Weights of a small image diffusion model.
Model: 4.32M parameters, 48-pixel images, arch unet, activation silu.
Training: adamw at rate 0.0038, 6200 steps, batches of 128.
Data: trained on Sentinel-2 satellite tiles (TerraMesh), 145000 training examples, 5.5 epochs.
Rows from block 3 of a small image diffusion model, named by matrix and row number. Rows with one number belong to one channel. Each number is 128 + 32 x the weight over its row's rms, rounded and kept within 0 to 255. All counts start at 0. After the name is the row's rms in percent of the matrix's.
After each channel's rows are labels from the 100 images, of 14976 (inputs lightly noised), where the channel reaches its highest value: "responds to" is what is common among them; "lies over" is the class under the peak. Only what is clearly more common there than usual is listed. The data: Sentinel-2 satellite tiles (TerraMesh).
# convs0: first 3x3 conv (model.enc.1.0.convs.0.weight, 128x128x3x3, standardized in use, each kernel summed), inputs 64-127
# convs1: second 3x3 conv (model.enc.1.0.convs.1.weight, 128x128x3x3, standardized in use, transposed, each kernel summed), outputs 64-127

convs0.72 073 [104 126  88 109  98 108 116 103  84 139 118 129 143  68  85 112 112 103 167  95 110 113 139  75 137  91 108 123 112 123 132 121 148 116 164 152 145 142 163 145 163 129 135 111 118 160 152 107 132 131 144 175 137 140 126 118 142 126 145 146 162 165 148 183]
convs1.72 102 [139  68 141 118  96 135 130 148 115 101  81 102 153 148 154 124 149 154 148 159 113 115 152 136 158 128 141 102  96  99  88  95 159 130 163 151  95  62 112 139 121  82  95 123 110 149 158 110 155 103 118  88 103 135 100 112  99 123  85  88  99 103 133  97]
responds to: clouds
lies over: clouds; snow or ice

convs0.28 101 [179 161 138 177 126 187 165 127 174 149 171 143 105 192 140  53 138 169 132 160 184  93 140 160 115 109 185 169  75 142 114 167 129 159 119 129 153 178  98 108 149 119 152 142 165  92 123 151  95 124 106 157 156 130 100  91  59 168  72  74 115 113 100 142]
convs1.28 083 [ 74 153 141 147  84 101 119 147 133 150 178 215 135 141 139  97 141 141 135 147 147  80 127  91  94 119 115 180  75  99 162 155 133 119 116 118 117 174 143  98 114  73  98 139 112 121 156 124 103 125  83  87 196  91  91  62 118 112 103 102  95 169  93 100]
responds to: snow or ice; main land cover: snow or ice
lies over: snow or ice

convs0.23 093 [111 163  97 163 119 141 160 124 128 131 169 165 134 144  96 117 107 139 255 131 160 107 133 130 117 114 144 186 144 148 106 181 142 107 116 124  90 173 255 102 117 133 119 113 127 125 149 116  98 123 111 119 186  99 126 130 127  97 117 110  88  81 108  65]
convs1.23 113 [164 137 123 150  71 147 142 121 115 158 176 178 157 138 125  85 136 157  80 131 181 106 158  87 181 103 155 171  31  78 108 134 157 135 164 140 128 151  42 126 130  78 124 121 129 149 177 120 134 102 112 137 173 117  96  76 106 137  94  92 114 120 123 133]
responds to: clouds
lies over: clouds

convs0.120 109 [168 175 127 198 175 159 137 185 153 155 165 136 105 163 128  75 127 146 103 140 161 126 122 186 109 108 159 152 111 191 155 173 112 163  86 104 154 151  61  90 131 129 147 171 170  82 114 164  80 116  90 128 129 108 108  81 106 162 113 108 105 114  87 125]
convs1.120 074 [ 96 172 140 139 161 146 180 112 154 155 195 186 167 151 137 146 137 159 161 142 178 126 152 121  94 156 158 201 169 156 112 186 133 133 120 142  99 192 206 116 140 145 131  94 113 158 142 116 109 152 115 133 184 117 136 131 132  90 127 120 114  93 106 107]
responds to: snow or ice; main land cover: snow or ice
lies over: snow or ice

convs0.14 101 [122 203 118 197 111 156 163 165 141 196 201 195 164 160 117 139 120 146 187 139 175 139 143 136 118 125 160 201 147 152 174 205 115  80 105 100  85 172 154  94 108 117 129  98 120 127 133  86  88  95 101 104 170  83 119 108 135  71 125 125  98 129 108  68]
convs1.14 133 [152 134 139 145  88 138 144 126 131 139 161 158 148 145 140  68 143 154 125 152 154  70 151 128 147 101 152 162  65 101  97 152 154 120 147 144 130 152 108  90 126  49 140 127 140 145 157 114 103 107  69 125 164  84  58  62  59 135  41  44  84 121  75 133]
responds to: clouds
lies over: clouds

convs0.81 075 [100 150 104 134 110 105 126  90  96 134 158 153 181  70 106 145 125 117 170 107 146 120 151 108 151 118 124 167 140 148 119 154 150  70 165 147  88 151 144 141 127 119 130  88 121 177 158  96 132  98 130 130 156 131 118 119 138  67 134 136 133 117 143 123]
convs1.81 124 [148  52 156  82  98 133 130 125 127  67  98 120 144 139 165 126 157 151 146 149 131 112 149 109 154 142 142 115 108  66  70  81 146 120 157 146 129  82 114 134 134  78  80 117  83 139 148 113 146 110 120 106 126 132  96 114  87 148  78  81 106  97 127 121]
responds to: clouds
lies over: clouds

convs0.47 082 [ 49  90 107  88 106  59  75  86  76  95  93 101  91  78 111 166 109  80 107  89  77 138  87  65 132 127  66  93 155  91  91  90 115 142 118 132 104 103 128 195 112 169 105 114 101 108 111 126 181 143 188  75 109 190 176 191 158 120 162 162 178 111 198 141]
convs1.47 114 [165  97 127 103 169 118  94 129 106 104  61  35  93  97 145 156 123  82 154  93  84 158  95 132 201 141  96  50 162 142  95  91  98 126 120 119 118  63 128 159 111 154 122 115 129  97  75 129 159 102 159 135  32 159 155 162 147 136 148 144 128  65 162 126]
responds to: snow or ice
lies over: snow or ice

convs0.15 094 [137 186  97 187 103 141 146 145 134 181 198 189 146 149  91  76  93 138 135 129 175  80 121 132 101  76 149 202  78 138 150 192 134 129 111 105 119 188 127  80 119 105 138 139 143 134 152 122  78 133  79 126 190  76  97  78 118 127 106 101  90 131  83 110]
convs1.15 050 [ 94 158 156  95 102 103 113  90  80  96 174 192 151  95 176 137 168 155 121 164 150  91 169  91 136 137 118 165 109 105  75 139 151 101 167 166  72 152 104 138 111 103 110 112 123 142 172 125 153 122 110  89 191 139  98 102 109 119  71  60  88 108 113  75]
responds to: clouds
lies over: clouds