From a checkpoint of a small image diffusion model.
Model: 4.32M parameters, 48-pixel images, arch unet, norm groupnorm, activation silu, widths [64, 128, 128].
Training: adamw at rate 0.0038, 6200 steps, batches of 128.
Data: trained on Sentinel-2 satellite tiles (TerraMesh), 145000 training examples, 5.5 epochs.
Rows from block 6 of a small image diffusion model, named by matrix and row number. Rows with one number belong to one channel. Each number is 128 + 32 x the weight over its row's rms, rounded and kept within 0 to 255. All counts start at 0. After the name is the row's rms in percent of the matrix's.
After each channel's rows are labels from the 100 images, of 14976 (inputs lightly noised), where the channel reaches its highest value: "lies over" is the class under the peak; "top examples" is what is common among them. Only what is clearly more common there than usual is listed. The data: Sentinel-2 satellite tiles (TerraMesh).
# convs0: first 3x3 conv (model.mid.0.convs.0.weight, 128x128x3x3, standardized in use, each kernel summed), inputs 64-127
# convs1: second 3x3 conv (model.mid.0.convs.1.weight, 128x128x3x3, standardized in use, transposed, each kernel summed), outputs 64-127

convs0.22 075 [ 79 102 109  94 109 104 109  84 181 164 130  93 107 125 122  89  87 107  90  80  83  94  92 110 115 177 129  98 127  86 137 156 144 139 107  98 145  93 105 157 160 154  96 184 176 170 151 107 183 168 116 200 150 125 168 137 133 128 141 192 183 151  93 154]
convs1.22 146 [127 103 146  76 145  93 142 130 175 148 184 165  78  76  94 176 150  72  99 180 169 133 173  86  87 176  78 177  77  92 132 165  82 100  80 171 114 108  78 165 131 122 115 163 138 169 104 108 164 140 116 164 143 107 148 120 113 106 100 158 155  95  96 105]
lies over: trees
top examples: snow or ice

convs0.41 151 [ 94 115  85 153 153  98  98 122 109 111 102  81 117 109 100 114 155 138 170 104  93 184  87  87 147  87  91  99  78 164 119 113  95 150 157 166 147 178 168 147  80 135 173 124 107 151 131 144 132 116 168 110 160 165 153 119 125 137 142 148 124 137 171 153]
convs1.41 108 [109 117 106 172  95 173 114  90 108  99  87  91 169 158 153  86  83 175 131  72  76  81  77 177 140 105 171  69 176 146 111  88 192 129 186  85 118 109 182  90 163 125 106 115 124 110 144 126 111 122 101 141  95 122  98 136 143 145 150 120 142 148 132 126]
lies over: snow or ice
top examples: snow or ice; main land cover: snow or ice

convs0.86 060 [127 108 153 125 157 108 135 115 135  95 157 161 114 102 122 155 118 142  99 156 153 111 163 142 148 156  84 158 114 118 111 105  80  91 119 128 112 142 119 102 162 104 140 111 138 108  93  85 106 133  62 146 115 127  97 126 112  71  70 133 151  88 125 109]
convs1.86 118 [142 169 102 184 151 158 110 133  99 100  82  92 176 182 132  88 137 178 198  91  98 167  92 149 168  85 176  87 164 191 107  97 165 142 168 121 110 147 176 102 127  95 132  86  98 106 114 163  91  98 160 105 116 133 103 108 107 150 144 121 119 127 164 116]
lies over: snow or ice
top examples: snow or ice; main land cover: snow or ice

convs0.54 077 [100 106 138  96 104 142 137  56 144 146 102 111 109 124 184  69  72 143  68  58  80 101  87 180 146 131 149  78 141  86 154 121 134 150 103 101 178 142 104 128 125 168 138 148 158 158 184 113 151 150  98 156 143 171 153 159 164 139 163 172 137 183 121 187]
convs1.54 121 [ 94 139 111 103 163  85 102 147 168 149 158 131  88 100  90 169 160 107 118 161 138 171 132  72 142 150  83 151  72 114 131 164  61 119  89 165 136 179  90 162  84 111 188 135 109 163 100 142 145 109 170 121 181 157 150  81  80 126 122 157 119 104 135 131]
lies over: water
top examples: clouds

convs0.105 147 [ 90  95  70 149 119  97  70 102 178 110 128  72 134 140  69 103 120 134 162 108  96 133 109  84 125 154 120 122 130 152  88 134 146 118 153 106  84 103 155 137 140  93  85 163 117 157  94 107 160 116 105 184 114  90 113  87  84 109 114 188 181 108 118  92]
convs1.105 218 [124  86 175  93  97 103 163 122 153 163 173 183 102  96 130 159  94  97  76 157 160  76 168 117  89 172  98 161 109  84 163 151 117 120 110 138 163 111 107 144 154 175 130 161 178 151 139  89 157 176  74 170 137 112 151 160 159 104 110 142 151 125 102 138]
lies over: trees
top examples: snow or ice; main land cover: snow or ice

convs0.39 079 [ 86  88 104 178 137 114  93  74 132 129 116 100 163 140 128  99  95 170 136  86  86  89 100 139 144 138 124  97 144 153 112 126 166 166 189 126 149 153 196 143 182 146 142 152 167 142 132 106 149 164  97 168 145 156 152 143 139 116 139 150 177 141 172 149]
convs1.39 041 [ 75 136  68 147 135  70  57  81 146 108 110  79 119 118 105 120 123 172 111 105  79 120  77  90 215 119  86  85 107 126  78 115 102 141 153 126 141 206 140 111 140 100 198 110 121 148 127 149 120 112 131 159 145 207 100  98  91 126 154 155 167 129 163 167]
lies over: snow or ice
top examples: main land cover: snow or ice

convs0.52 075 [ 96  93 136 117  87 130 127  73 145 171 110 119 127 135 150  75  82 134  99  68  83  85  92 147 125 144 140  92 139 104 145 142 154 159 126  98 180 114 133 149 155 179 121 169 182 160 166 108 168 176 102 177 159 159 180 165 159 130 153 178 160 167 121 175]
convs1.52 120 [ 93 119 114  96 165  74 102 134 176 148 169 133  84  87  88 178 160  93 111 168 143 162 142  69 132 162  71 158  68 105 120 169  57 104  80 170 124 162  80 167  94 112 171 147 120 171  99 122 156 121 143 136 174 140 148  90  87 108 108 161 133  97 114 123]
lies over: water
top examples: water; clouds

convs0.70 088 [ 87 111 134  82 110 135 133  71 149 163 113 106  98 121 163  86  73 119  61  77  84  95  88 156 140 139 141  90 128  69 154 138 142 156 110 109 179 129 112 144 141 170 133 155 172 166 174 120 163 164 112 163 158 163 167 159 158 144 158 176 154 173 120 182]
convs1.70 133 [129 109 145  85 155  88 131 134 174 155 182 171  87  82  85 184 163  76 115 185 179 153 176  80  98 172  74 180  74 104 126 169  73 107  80 174 117 131  79 172 126 117 138 162 136 170  89 109 167 137 124 156 156 110 154 113 102  99  91 161 150  81 107  96]
lies over: trees
top examples: snow or ice

convs0.113 102 [115 106 134 127 175 138 108  82 177  95 168 156 156 129 171 164 118 121  94 138 133  91 148 194  90 188 148 123 168 108  92 100 153 140  99 162 126  91 110  88 213 121 101 128 190 151 127  72 123 170  86 199  93  85  66 153 145  86  90 145 192 109 116  99]
convs1.113 075 [155 151 129 148 165  96 125 169 133 123 126 128 136 130 117 131 186 140 164 138 146 212 135  99 181 123 108 131 118 158 124 128 102 125 127 142 136 204 130 130  77 108 184 115  99 131 117 145 121 106 188  94 145 168 124 104  99 122 120 135  94 121 151 147]
lies over: rangeland
top examples: main land cover: rangeland

convs0.68 088 [139 101 122 139 164  92 114 134 157  93 160 140 109  93  85 154 123 140 126 155 157 119 169  90 164 161  76 158  95 132  87 114  60  76 111 130  96 160 121 109 133  81 149 120 115 131  62  74 115 115  76 157 121 122  91  93  83  61  62 158 159  57 114  88]
convs1.68 073 [169 167 140 177 126 183 152 148  96 116  81 112 176 182 172  78 110 175 181  85 104 142 102 177 157  91 187  88 176 179 139  97 179 158 170 105 136 125 173  96 131 130 113  93 114 102 150 165  93 118 162  93 112 137 115 148 152 165 156 112  98 155 148 144]
lies over: snow or ice
top examples: snow or ice; main land cover: snow or ice

convs0.116 130 [ 83  85  79 119 144  75  74 104 170 104 144  86 106  84  81 143 171  99 147 137 108 185 114  81 109 139  68 131  68 132  81 138  88 113 116 186  96 153 131 157  83  98 151 151  98 188  85 102 157 109 133 143 160 113 119  90  95  92  94 184 142  87 138  90]
convs1.116 078 [126  79 137 100  73 123 129  85  98 118 106 124  91  75 170 100  82  95  79 104 118  82 124 155 110 107  96 113 105  89 138 117 125 137 102 111 157 108 105 135 210 178 119 141 173 124 189  88 136 165  58 152 134 112 141 195 198 119 124 118 152 169  95 162]
lies over: snow or ice
top examples: snow or ice; main land cover: snow or ice

convs0.33 118 [130 127 108 186 146 114 119 134 140 112 103 103 133 126  75 118 130 162 173  95 103 143 111  74 176 111 107 104 109 177 103 129  80 106 172 114 109 194 187 136  91  97 176 119  94 148  79 108 128  97 115 135 155 139 127  84  85  94  97 178 142  84 160 107]
convs1.33 091 [138 152 136 179  82 192 147 135  89 120  93 114 186 181 160  95  98 182 150  92 101 100  96 179 139  99 193  88 193 161 148  93 191 145 189  86 129 110 184  83 128 134 110 100 115  92 143 145  97 117 144  94  98 131 112 133 144 152 151  94  95 151 131 133]
lies over: snow or ice
top examples: snow or ice; main land cover: snow or ice

convs0.92 081 [ 98 103 133  90 117 140 133  71 163 146 114 106 102 123 160  75  68 114  68  69  90  92  94 159 122 147 147  91 136  77 144 134 148 156 110 115 162 118 112 147 133 164 114 174 173 180 177 115 176 170 112 175 149 142 159 162 161 143 156 188 159 178 118 169]
convs1.92 117 [124 119 130  92 157  81 121 136 167 145 176 159  91  87  75 180 173  79 125 188 176 164 169  70  98 161  73 176  71 114 120 159  66 103  78 173 105 132  79 159 115 105 139 145 120 160  78 112 150 121 134 145 150 101 145  98  88  94  84 150 142  70 111  82]
lies over: trees
top examples: snow or ice

convs0.24 119 [152 112 155  87 128 136 145 131  90 147 132 164 108 105 139 138 144 112  96 150 158 147 139 137 132 112 120 147 118  94 143 135 155 196 132 155 195 168 127 162 117 184 172 154 174 140 181 157 155 183 142  89 167 173 181 183 178 173 175 116  90 185 154 184]
convs1.24 069 [166 155  88 151 162 148 125 167 152 109 120  87 138 147  93 142 208 137 181 138 133 212 122 112 145 120 150 126 128 165 107 132 125 126 133 147 105 165 141 148  91  85 149 123  63 144 106 159 129  69 186 102 155 147 136  72  88 150 144 153 108 120 153 125]
lies over: snow or ice
top examples: snow or ice; main land cover: snow or ice

convs0.47 136 [ 73 111 110 124 168 101 112 108 125 151 113 105 105 104 144 121 125 138 119  99  81 153  74 119 164 113  93  91  77 125 145 135 102 157 125 158 190 176 137 145 119 164 181 127 147 158 158 125 137 140 136 128 171 184 161 141 145 134 150 153 131 159 152 183]
convs1.47 078 [104 156 119 104 137 111 125 168 152 137 141 115  94 113 108 163 182 100 123 157 143 191 131  92 125 128 104 150  83 113 145 153  75 108  87 155 135 146  86 156  53 123 157 117  90 142 128 162 128  97 216  75 177 150 159  95 102 143 130 133  68 125 108 153]
lies over: water
top examples: water; main land cover: water

convs0.53 155 [ 82 110 108 105 157 100 109 119 113 143 119 103 100  95 134 143 160 121 115 124  99 178  83 111 139 103  83 105  70 115 137 137 106 180 129 189 191 179 136 166  91 166 187 140 139 163 163 148 151 144 160 101 180 183 172 141 152 156 163 137 105 162 170 182]
convs1.53 064 [118 131  72 149 136 127  98 136 163 106 130  74 130 139  79 152 204 142 166 146 126 214 117  96 150 128 131 132 111 152  97 136 117  95 133 146  90 159 136 145  75  77 147 120  64 149  93 137 130  66 173 106 157 133 125  56  71 122 123 158 110  98 135 114]
lies over: water
top examples: water; main land cover: water

convs0.106 097 [134 112 137 133 184 103 122 125 145  53 172 162 132 104 121 182 153 116 123 177 169 157 171 132 105 148 105 160 122 132  92  62  91 107 105 171 111 135 116  67 125  92 129  76 119 139  91  88  79 114  89 135  89  99  38 108 107  80  72 145 139  77 122  86]
convs1.106 058 [177 165 156 185 101 170 158 179 102 123 107 129 166 173 166 110 125 204 135 127 146 133 134 160 194 109 170 123 164 156 141 106 158 140 180  99 138 150 181  99  88 134 136 105 106 105 146 150 106 116 175  66 121 148 119 136 142 140 139 109  68 151 143 145]
lies over: snow or ice
top examples: snow or ice; main land cover: snow or ice

convs0.18 091 [125 132 162 103  95 179 168 110 103 155  75 122 120 142 175  61  86 121 106  56  86 107  81 174 131  95 168  79 145 107 179 116 151 162 117  94 179 130 120 125 122 182 128 128 150 126 190 134 134 148 132 127 143 161 171 178 177 163 171 143 121 192 120 189]
convs1.18 123 [132 130 123  90 160 104 117 151 177 143 177 153  91  98  85 182 176  82 113 190 177 169 167  85  95 165  91 183  79 106 108 170  71 115  78 169 107 134  79 170  96  95 137 151 111 167  81 125 158 114 149 136 158 109 139  88  79 112 103 158 132  89 112  94]
lies over: trees
top examples: clouds; snow or ice

convs0.109 125 [ 92 111  77 151 111 121  81  91 169  94 117  71 142 155  94  94 109 137 164 102  90 118 100 116 115 142 141 113 143 155  87 120 163 127 158 102  81  94 157 122 131  89  79 148 107 145 107 122 144 111 111 178 102  86  92  94  94 123 130 182 174 122 121  89]
convs1.109 164 [121  76 165  97 111 102 154 114 152 160 167 175 103  90 128 153  93  92  87 150 153  85 161 117  91 169  96 159 108  92 155 150 119 121 108 136 153 118 109 141 166 169 134 161 179 151 135  76 156 173  57 177 134 103 146 163 160  91  99 143 162 118 108 126]
lies over: trees
top examples: snow or ice; main land cover: snow or ice

convs0.114 070 [119 122 124 114 168 129 106 114 134  72 147 143 110 110 137 170 179 146  98 162 138 188 126 147 173 120 107 135 118 118  92  92 116 167 139 178 167 204 140 119 149 123 191 103 120 166 160 138 118 122 124 127 144 183  96 143 138 139 147 160 136 156 176 177]
convs1.114 100 [161 165  99 171 118 165 115 142 105 100  98  94 172 185 116 112 172 170 189 114 115 191 106 141 145  93 182 106 170 177 104 102 175 137 168 124  99 122 169 107 109  99 118  96  90 106 110 155  98  95 165  93 121 119 115 103 112 142 141 115 101 122 150 107]
lies over: snow or ice
top examples: snow or ice; main land cover: snow or ice

convs0.71 064 [162 124 169  95 156 135 157 115 134 103 152 177  99 103 128 152 110 124  76 153 171 119 183 145 145 150 108 161 134  94 125 111  89  91  99 118 119 147  95 108 173 111 145 110 141 116 108 103 106 137  81 144 123 139 101 149 128  89  85 138 147  96 108 123]
convs1.71 117 [157 167 109 181 144 152 116 139 101  97  97 108 173 178 120 107 162 173 202 114 119 188 110 138 157  91 171 104 162 190 104  97 159 132 165 129  94 128 171  97 117  86 112  83  92 102 104 156  87  94 155  99 107 116  98 104 101 139 132 112 110 115 156 101]
lies over: snow or ice
top examples: snow or ice; main land cover: snow or ice

convs0.107 149 [ 72 108  86 124 148  78  83 117 158 138 140  91 106  95  90 149 164 112 144 133 102 177 103  70 127 137  75 121  61 136 106 155  90 146 123 187 147 157 137 178  87 136 165 162 131 186 113 124 171 138 150 133 187 149 162 113 116 117 119 173 130 114 155 133]
convs1.107 072 [172 100 157  65  85 127 151 130  97 116 117 138  71  68 141 123 142  60  84 138 150 118 145 135  63 105  84 139  85  73 145 127 103 114  75 128 115  70  73 152 163 152  73 136 140 110 167 108 132 142 109 112 135  78 147 183 181 121 113  94 107 145  74 124]
lies over: snow or ice
top examples: snow or ice; main land cover: snow or ice

convs0.118 142 [ 89 108 108 113 165 114 108 114 135 131 129 107 113 102 132 149 173 116 133 127 105 191  86 118 130 117 101 108  84 129 127 135 127 189 134 201 186 185 145 165 113 164 189 149 150 184 160 142 162 152 156 122 184 163 159 147 155 152 152 162 123 158 176 168]
convs1.118 086 [158 154 108 130 116 148 130 177 128 119 116  94 132 146  94 135 204 122 166 134 131 215 118 109 108 109 145 127 125 147 122 135 128 110 119 137  93 117 119 145  73 104 115 119  80 126 110 147 124  90 196  69 153 102 145  94 106 135 124 122  67 114 112 104]
lies over: snow or ice
top examples: snow or ice; main land cover: snow or ice

convs0.85 151 [ 91 108  63 157 109 103  73 108 161  98 114  62 144 150  70  92 119 134 173  99  89 128 101  86 114 136 131 114 140 161  90 125 158 115 162 108  76  92 163 135 133  89  76 154 108 149  97 117 150 109 112 177 113  88 112  84  83 116 122 179 171 112 123  92]
convs1.85 151 [114  88 168  96  97  95 161 110 147 168 163 176 101 100 130 148  82 101  87 149 153  75 158 112  93 162  99 156 106  92 168 152 117 120 111 133 168 122 110 143 156 176 142 154 176 149 145  91 152 171  62 174 139 116 153 162 162 108 116 141 157 129 112 145]
lies over: trees
top examples: snow or ice

convs0.119 127 [151 129  99 125 141 113 109 140 141  75 111 102 119 122  93 108 159 101 170 133 131 173 115 100  94 109 121 124 114 151  97 100 111 106 100 137  64  90 106 103  94  80  78 108  81 128  94 129 110  84 136 130  89  61  72  86  89 120 105 139 135 101  98  71]
convs1.119 115 [134  78 178 106 112 127 179 101 126 152 132 169 113  93 165 114  80  96 102 124 145  76 148 151 106 143 112 143 126 105 176 137 131 133 104 110 165 121 108 134 172 190 126 156 176 132 169  84 150 171  50 159 117 118 147 186 192 113 119 127 151 152 113 153]
lies over: snow or ice
top examples: snow or ice; main land cover: snow or ice

convs0.28 066 [ 88 121 116 136  91 137 132 119 139 135  93  76 122 161 125  51  68 135 113  63  82  77  92 129 110 133 154 102 147 117 148 122 174 137 146  59 117  60 141 124 148 142  44 167 149 135 153 120 156 151 107 177 100 100 145 135 134 141 153 169 168 159  92 133]
convs1.28 127 [119 104 164  76 135  96 160 127 168 177 183 182  81  81 110 175 122  82  85 176 176 109 178  98  96 178  82 185  86  83 162 175  90 110  88 154 150 131  86 166 132 154 149 174 153 165 116 107 174 154 112 156 151 117 169 133 130 111 106 151 146 103 103 123]
lies over: trees
top examples: snow or ice

convs0.42 091 [ 97 102 134  81  89 123 132  69 132 173  97 102 100 117 170  61  87 130  85  67  79 107  82 150 148 122 131  83 122  84 165 131 123 140  97  89 193 128  92 138 106 189 132 153 162 142 190 123 155 159 110 147 153 194 190 162 167 145 169 158 134 187 106 212]
convs1.42 155 [ 90 128 127  88 143  81 116 140 170 159 172 146  79  89  91 182 152  92 103 177 152 150 148  77 118 160  74 171  64 100 134 176  60 113  82 167 137 150  80 175  99 123 161 150 122 168  99 127 161 123 149 128 172 135 161  96  94 114 110 153 122  98 119 122]
lies over: water
top examples: water; clouds; main land cover: water

convs0.46 101 [115 100 113 138  89 129 107  73 129 130  97 102 130 142 123  63  86 153 126  72  93  99 101 135 141 118 141  95 139 126 121 119 163 164 164 105 154 142 171 146 158 154 136 161 164 157 155 127 163 166 110 180 154 165 162 161 152 141 158 181 171 164 152 159]
convs1.46 085 [ 65 126  94  96 160  62  79 114 165 146 158 119  80  87  88 174 143 102 101 153 121 135 120  65 145 151  64 139  62 100 113 155  56 108  88 159 140 160  83 150 103 111 175 130 114 158 107 130 140 110 143 143 161 158 139  81  80 117 122 152 145 104 122 138]
lies over: water
top examples: water

convs0.62 083 [110 117 155  58  75 145 153 105 109 183  94 115  76 105 178  62  93 113  76  79  99 122  90 156 142 106 134  97 105  70 184 127 112 150  86  84 200 121  80 125  94 199 121 137 157 124 200 138 140 154 134 115 140 184 197 175 175 159 175 137 107 198  99 214]
convs1.62 194 [102 117 140  86 141  98 133 137 177 174 176 156  80  86 105 178 137  93  92 170 158 134 155  94 115 175  84 173  75  91 146 184  75 114  84 158 150 151  85 183 107 136 164 170 132 174 105 120 178 134 140 137 171 131 170 108 106 113 107 160 128 102 116 126]
lies over: trees; water
top examples: clouds

convs0.4 156 [181 135 195  80 124 161 198 178  77 132 142 190 111 114 152 147 146  81 108 166 184 153 168 150  90 109 136 169 124 102 173 111 119 148  79 141 147 117  78 101  62 148 118 103 124  94 146 139  99 136 142  50  96 119 124 160 159 146 134  67  52 146 117 131]
convs1.4 069 [132 140 108 140 198 121 129 135 183 133 142 111 135 143 129 150 157 131 147 144 131 203 131 127 167 150 144 144 136 145 126 153 124 147 122 139 140 218 130 150  86 104 198 133  83 164 121 151 142  88 174 115 159 153 137  95 101 147 133 179 116 131 165 135]
lies over: water
top examples: water; main land cover: water; clouds

convs0.79 066 [ 87 108 113  97 144 145 132  87 187 139 122  73 101 127 164  81  80 103  97  63  76 122  87 154  99 158 148  90 135  92 153 133 152 157  91 117 139  83  98 119 135 149  77 156 140 174 173 100 155 141 112 196 108  98 130 130 150 137 144 194 184 170  95 146]
convs1.79 122 [126 109 152  82 152  93 142 131 177 168 192 178  86  83  89 184 146  78 104 184 175 134 177  83  98 185  80 186  81  97 140 172  81 113  85 167 126 137  86 160 133 125 145 161 141 162  88 107 163 139 121 158 145 104 153 116 106  97  84 152 150  75 113  93]
lies over: trees
top examples: snow or ice

convs0.108 170 [ 99  95  72 143 117  96  75 104 183 100 132  76 130 127  75 107 117 127 152 116 104 124 118  92 113 160 112 127 126 143  81 135 151 110 151 119  74 107 154 140 149  90  96 164 122 162  88 105 160 120 106 200 119  89 103  90  89  99 105 191 190  96 124  80]
convs1.108 152 [114  81 152  98  99  96 142 106 153 157 165 163 105  99 124 148  84  98  89 140 140  79 149 112  94 167 100 149 109  94 145 150 119 119 112 138 155 119 112 139 169 163 138 153 176 153 138  81 151 168  47 185 135 115 142 159 156  98 110 148 167 123 111 137]
lies over: trees
top examples: snow or ice

convs0.60 107 [118 146 119 175 177 118 126 109 137 111 110 110 131 135 126 136 136 185 147 108 102 154  94 110 201 106 107  93 104 164 123 107  85 126 172 136 138 200 181 101  80 113 176  85  90 136 114 139  95  90 128 116 124 167 108  94 108 124 128 160 127 112 180 139]
convs1.60 123 [142 178 124 168  99 179 148 160  90 108  97 101 174 187 143 107 129 170 164 107 110 138 101 156 129  89 185 104 172 165 146  97 170 131 167 106 112 112 164  95 107 112 111  83  91  89 133 171  84  94 177  73 112 124 114 113 125 165 151  90  78 141 136 125]
lies over: snow or ice
top examples: snow or ice; main land cover: snow or ice

convs0.90 103 [114  85 141 120 138 129 139  67 159 133 120 123 134 118 173  89  88 117 102  83 103 101 118 183 120 154 139 100 159 107 135 123 167 132 120 132 129 123 129 133 186 156 117 160 181 169 157  78 157 171  75 202 130 111 130 164 165 107 116 184 193 142 125 126]
convs1.90 085 [123 127 100 103 177  85  90 142 160 125 155 132 100  94  79 156 189  97 136 168 156 185 146  74 137 147  86 152  81 125  92 142  68 111  86 172 107 180  91 148 108  85 177 133 107 158  74 120 140 104 140 140 151 137 127  76  67  99  94 156 142  74 134  98]
lies over: rangeland
top examples: main land cover: rangeland

convs0.2 075 [133  89 155 123 106 153 155  96 143 126 109 130 136 136 174  70  75 115 117  69 111  89 128 190 113 147 154 103 159 117 144 105 179 146 119  98 134 109 130 108 187 163 101 156 187 146 170  77 147 176  83 196 104 105 125 180 176 116 126 170 184 163 118 135]
convs1.2 079 [125 126 126 103 184  88 116 143 177 135 176 152  99  93  90 173 175  98 124 182 167 183 160  80 130 164  82 172  82 118 107 155  72 111  90 168 116 164  95 151 103  95 157 142 112 163  88 124 147 113 141 145 138 143 122  89  81 115 109 162 144  92 132 110]
lies over: rangeland
top examples: main land cover: rangeland

convs0.100 073 [ 88 104 119  96 134 143 112  62 189 133 128  95  98 124 155  88  82 115  86  88  91 122 100 163 122 157 142 103 125  89 123 138 132 132  97 110 127 108 101 134 122 122  92 157 137 180 150 103 161 138  90 191 122 106 121 133 131 131 136 210 181 152  95 135]
convs1.100 169 [124 100 149  80 141  95 140 133 172 165 184 173  90  81  94 177 142  78  93 179 174 129 176  90  91 180  82 182  87  89 143 168  88 109  84 162 125 126  84 163 130 131 141 169 143 165  92  99 170 144 117 154 148 101 156 120 112  91  82 154 144  79 104  98]
lies over: trees
top examples: snow or ice; main land cover: snow or ice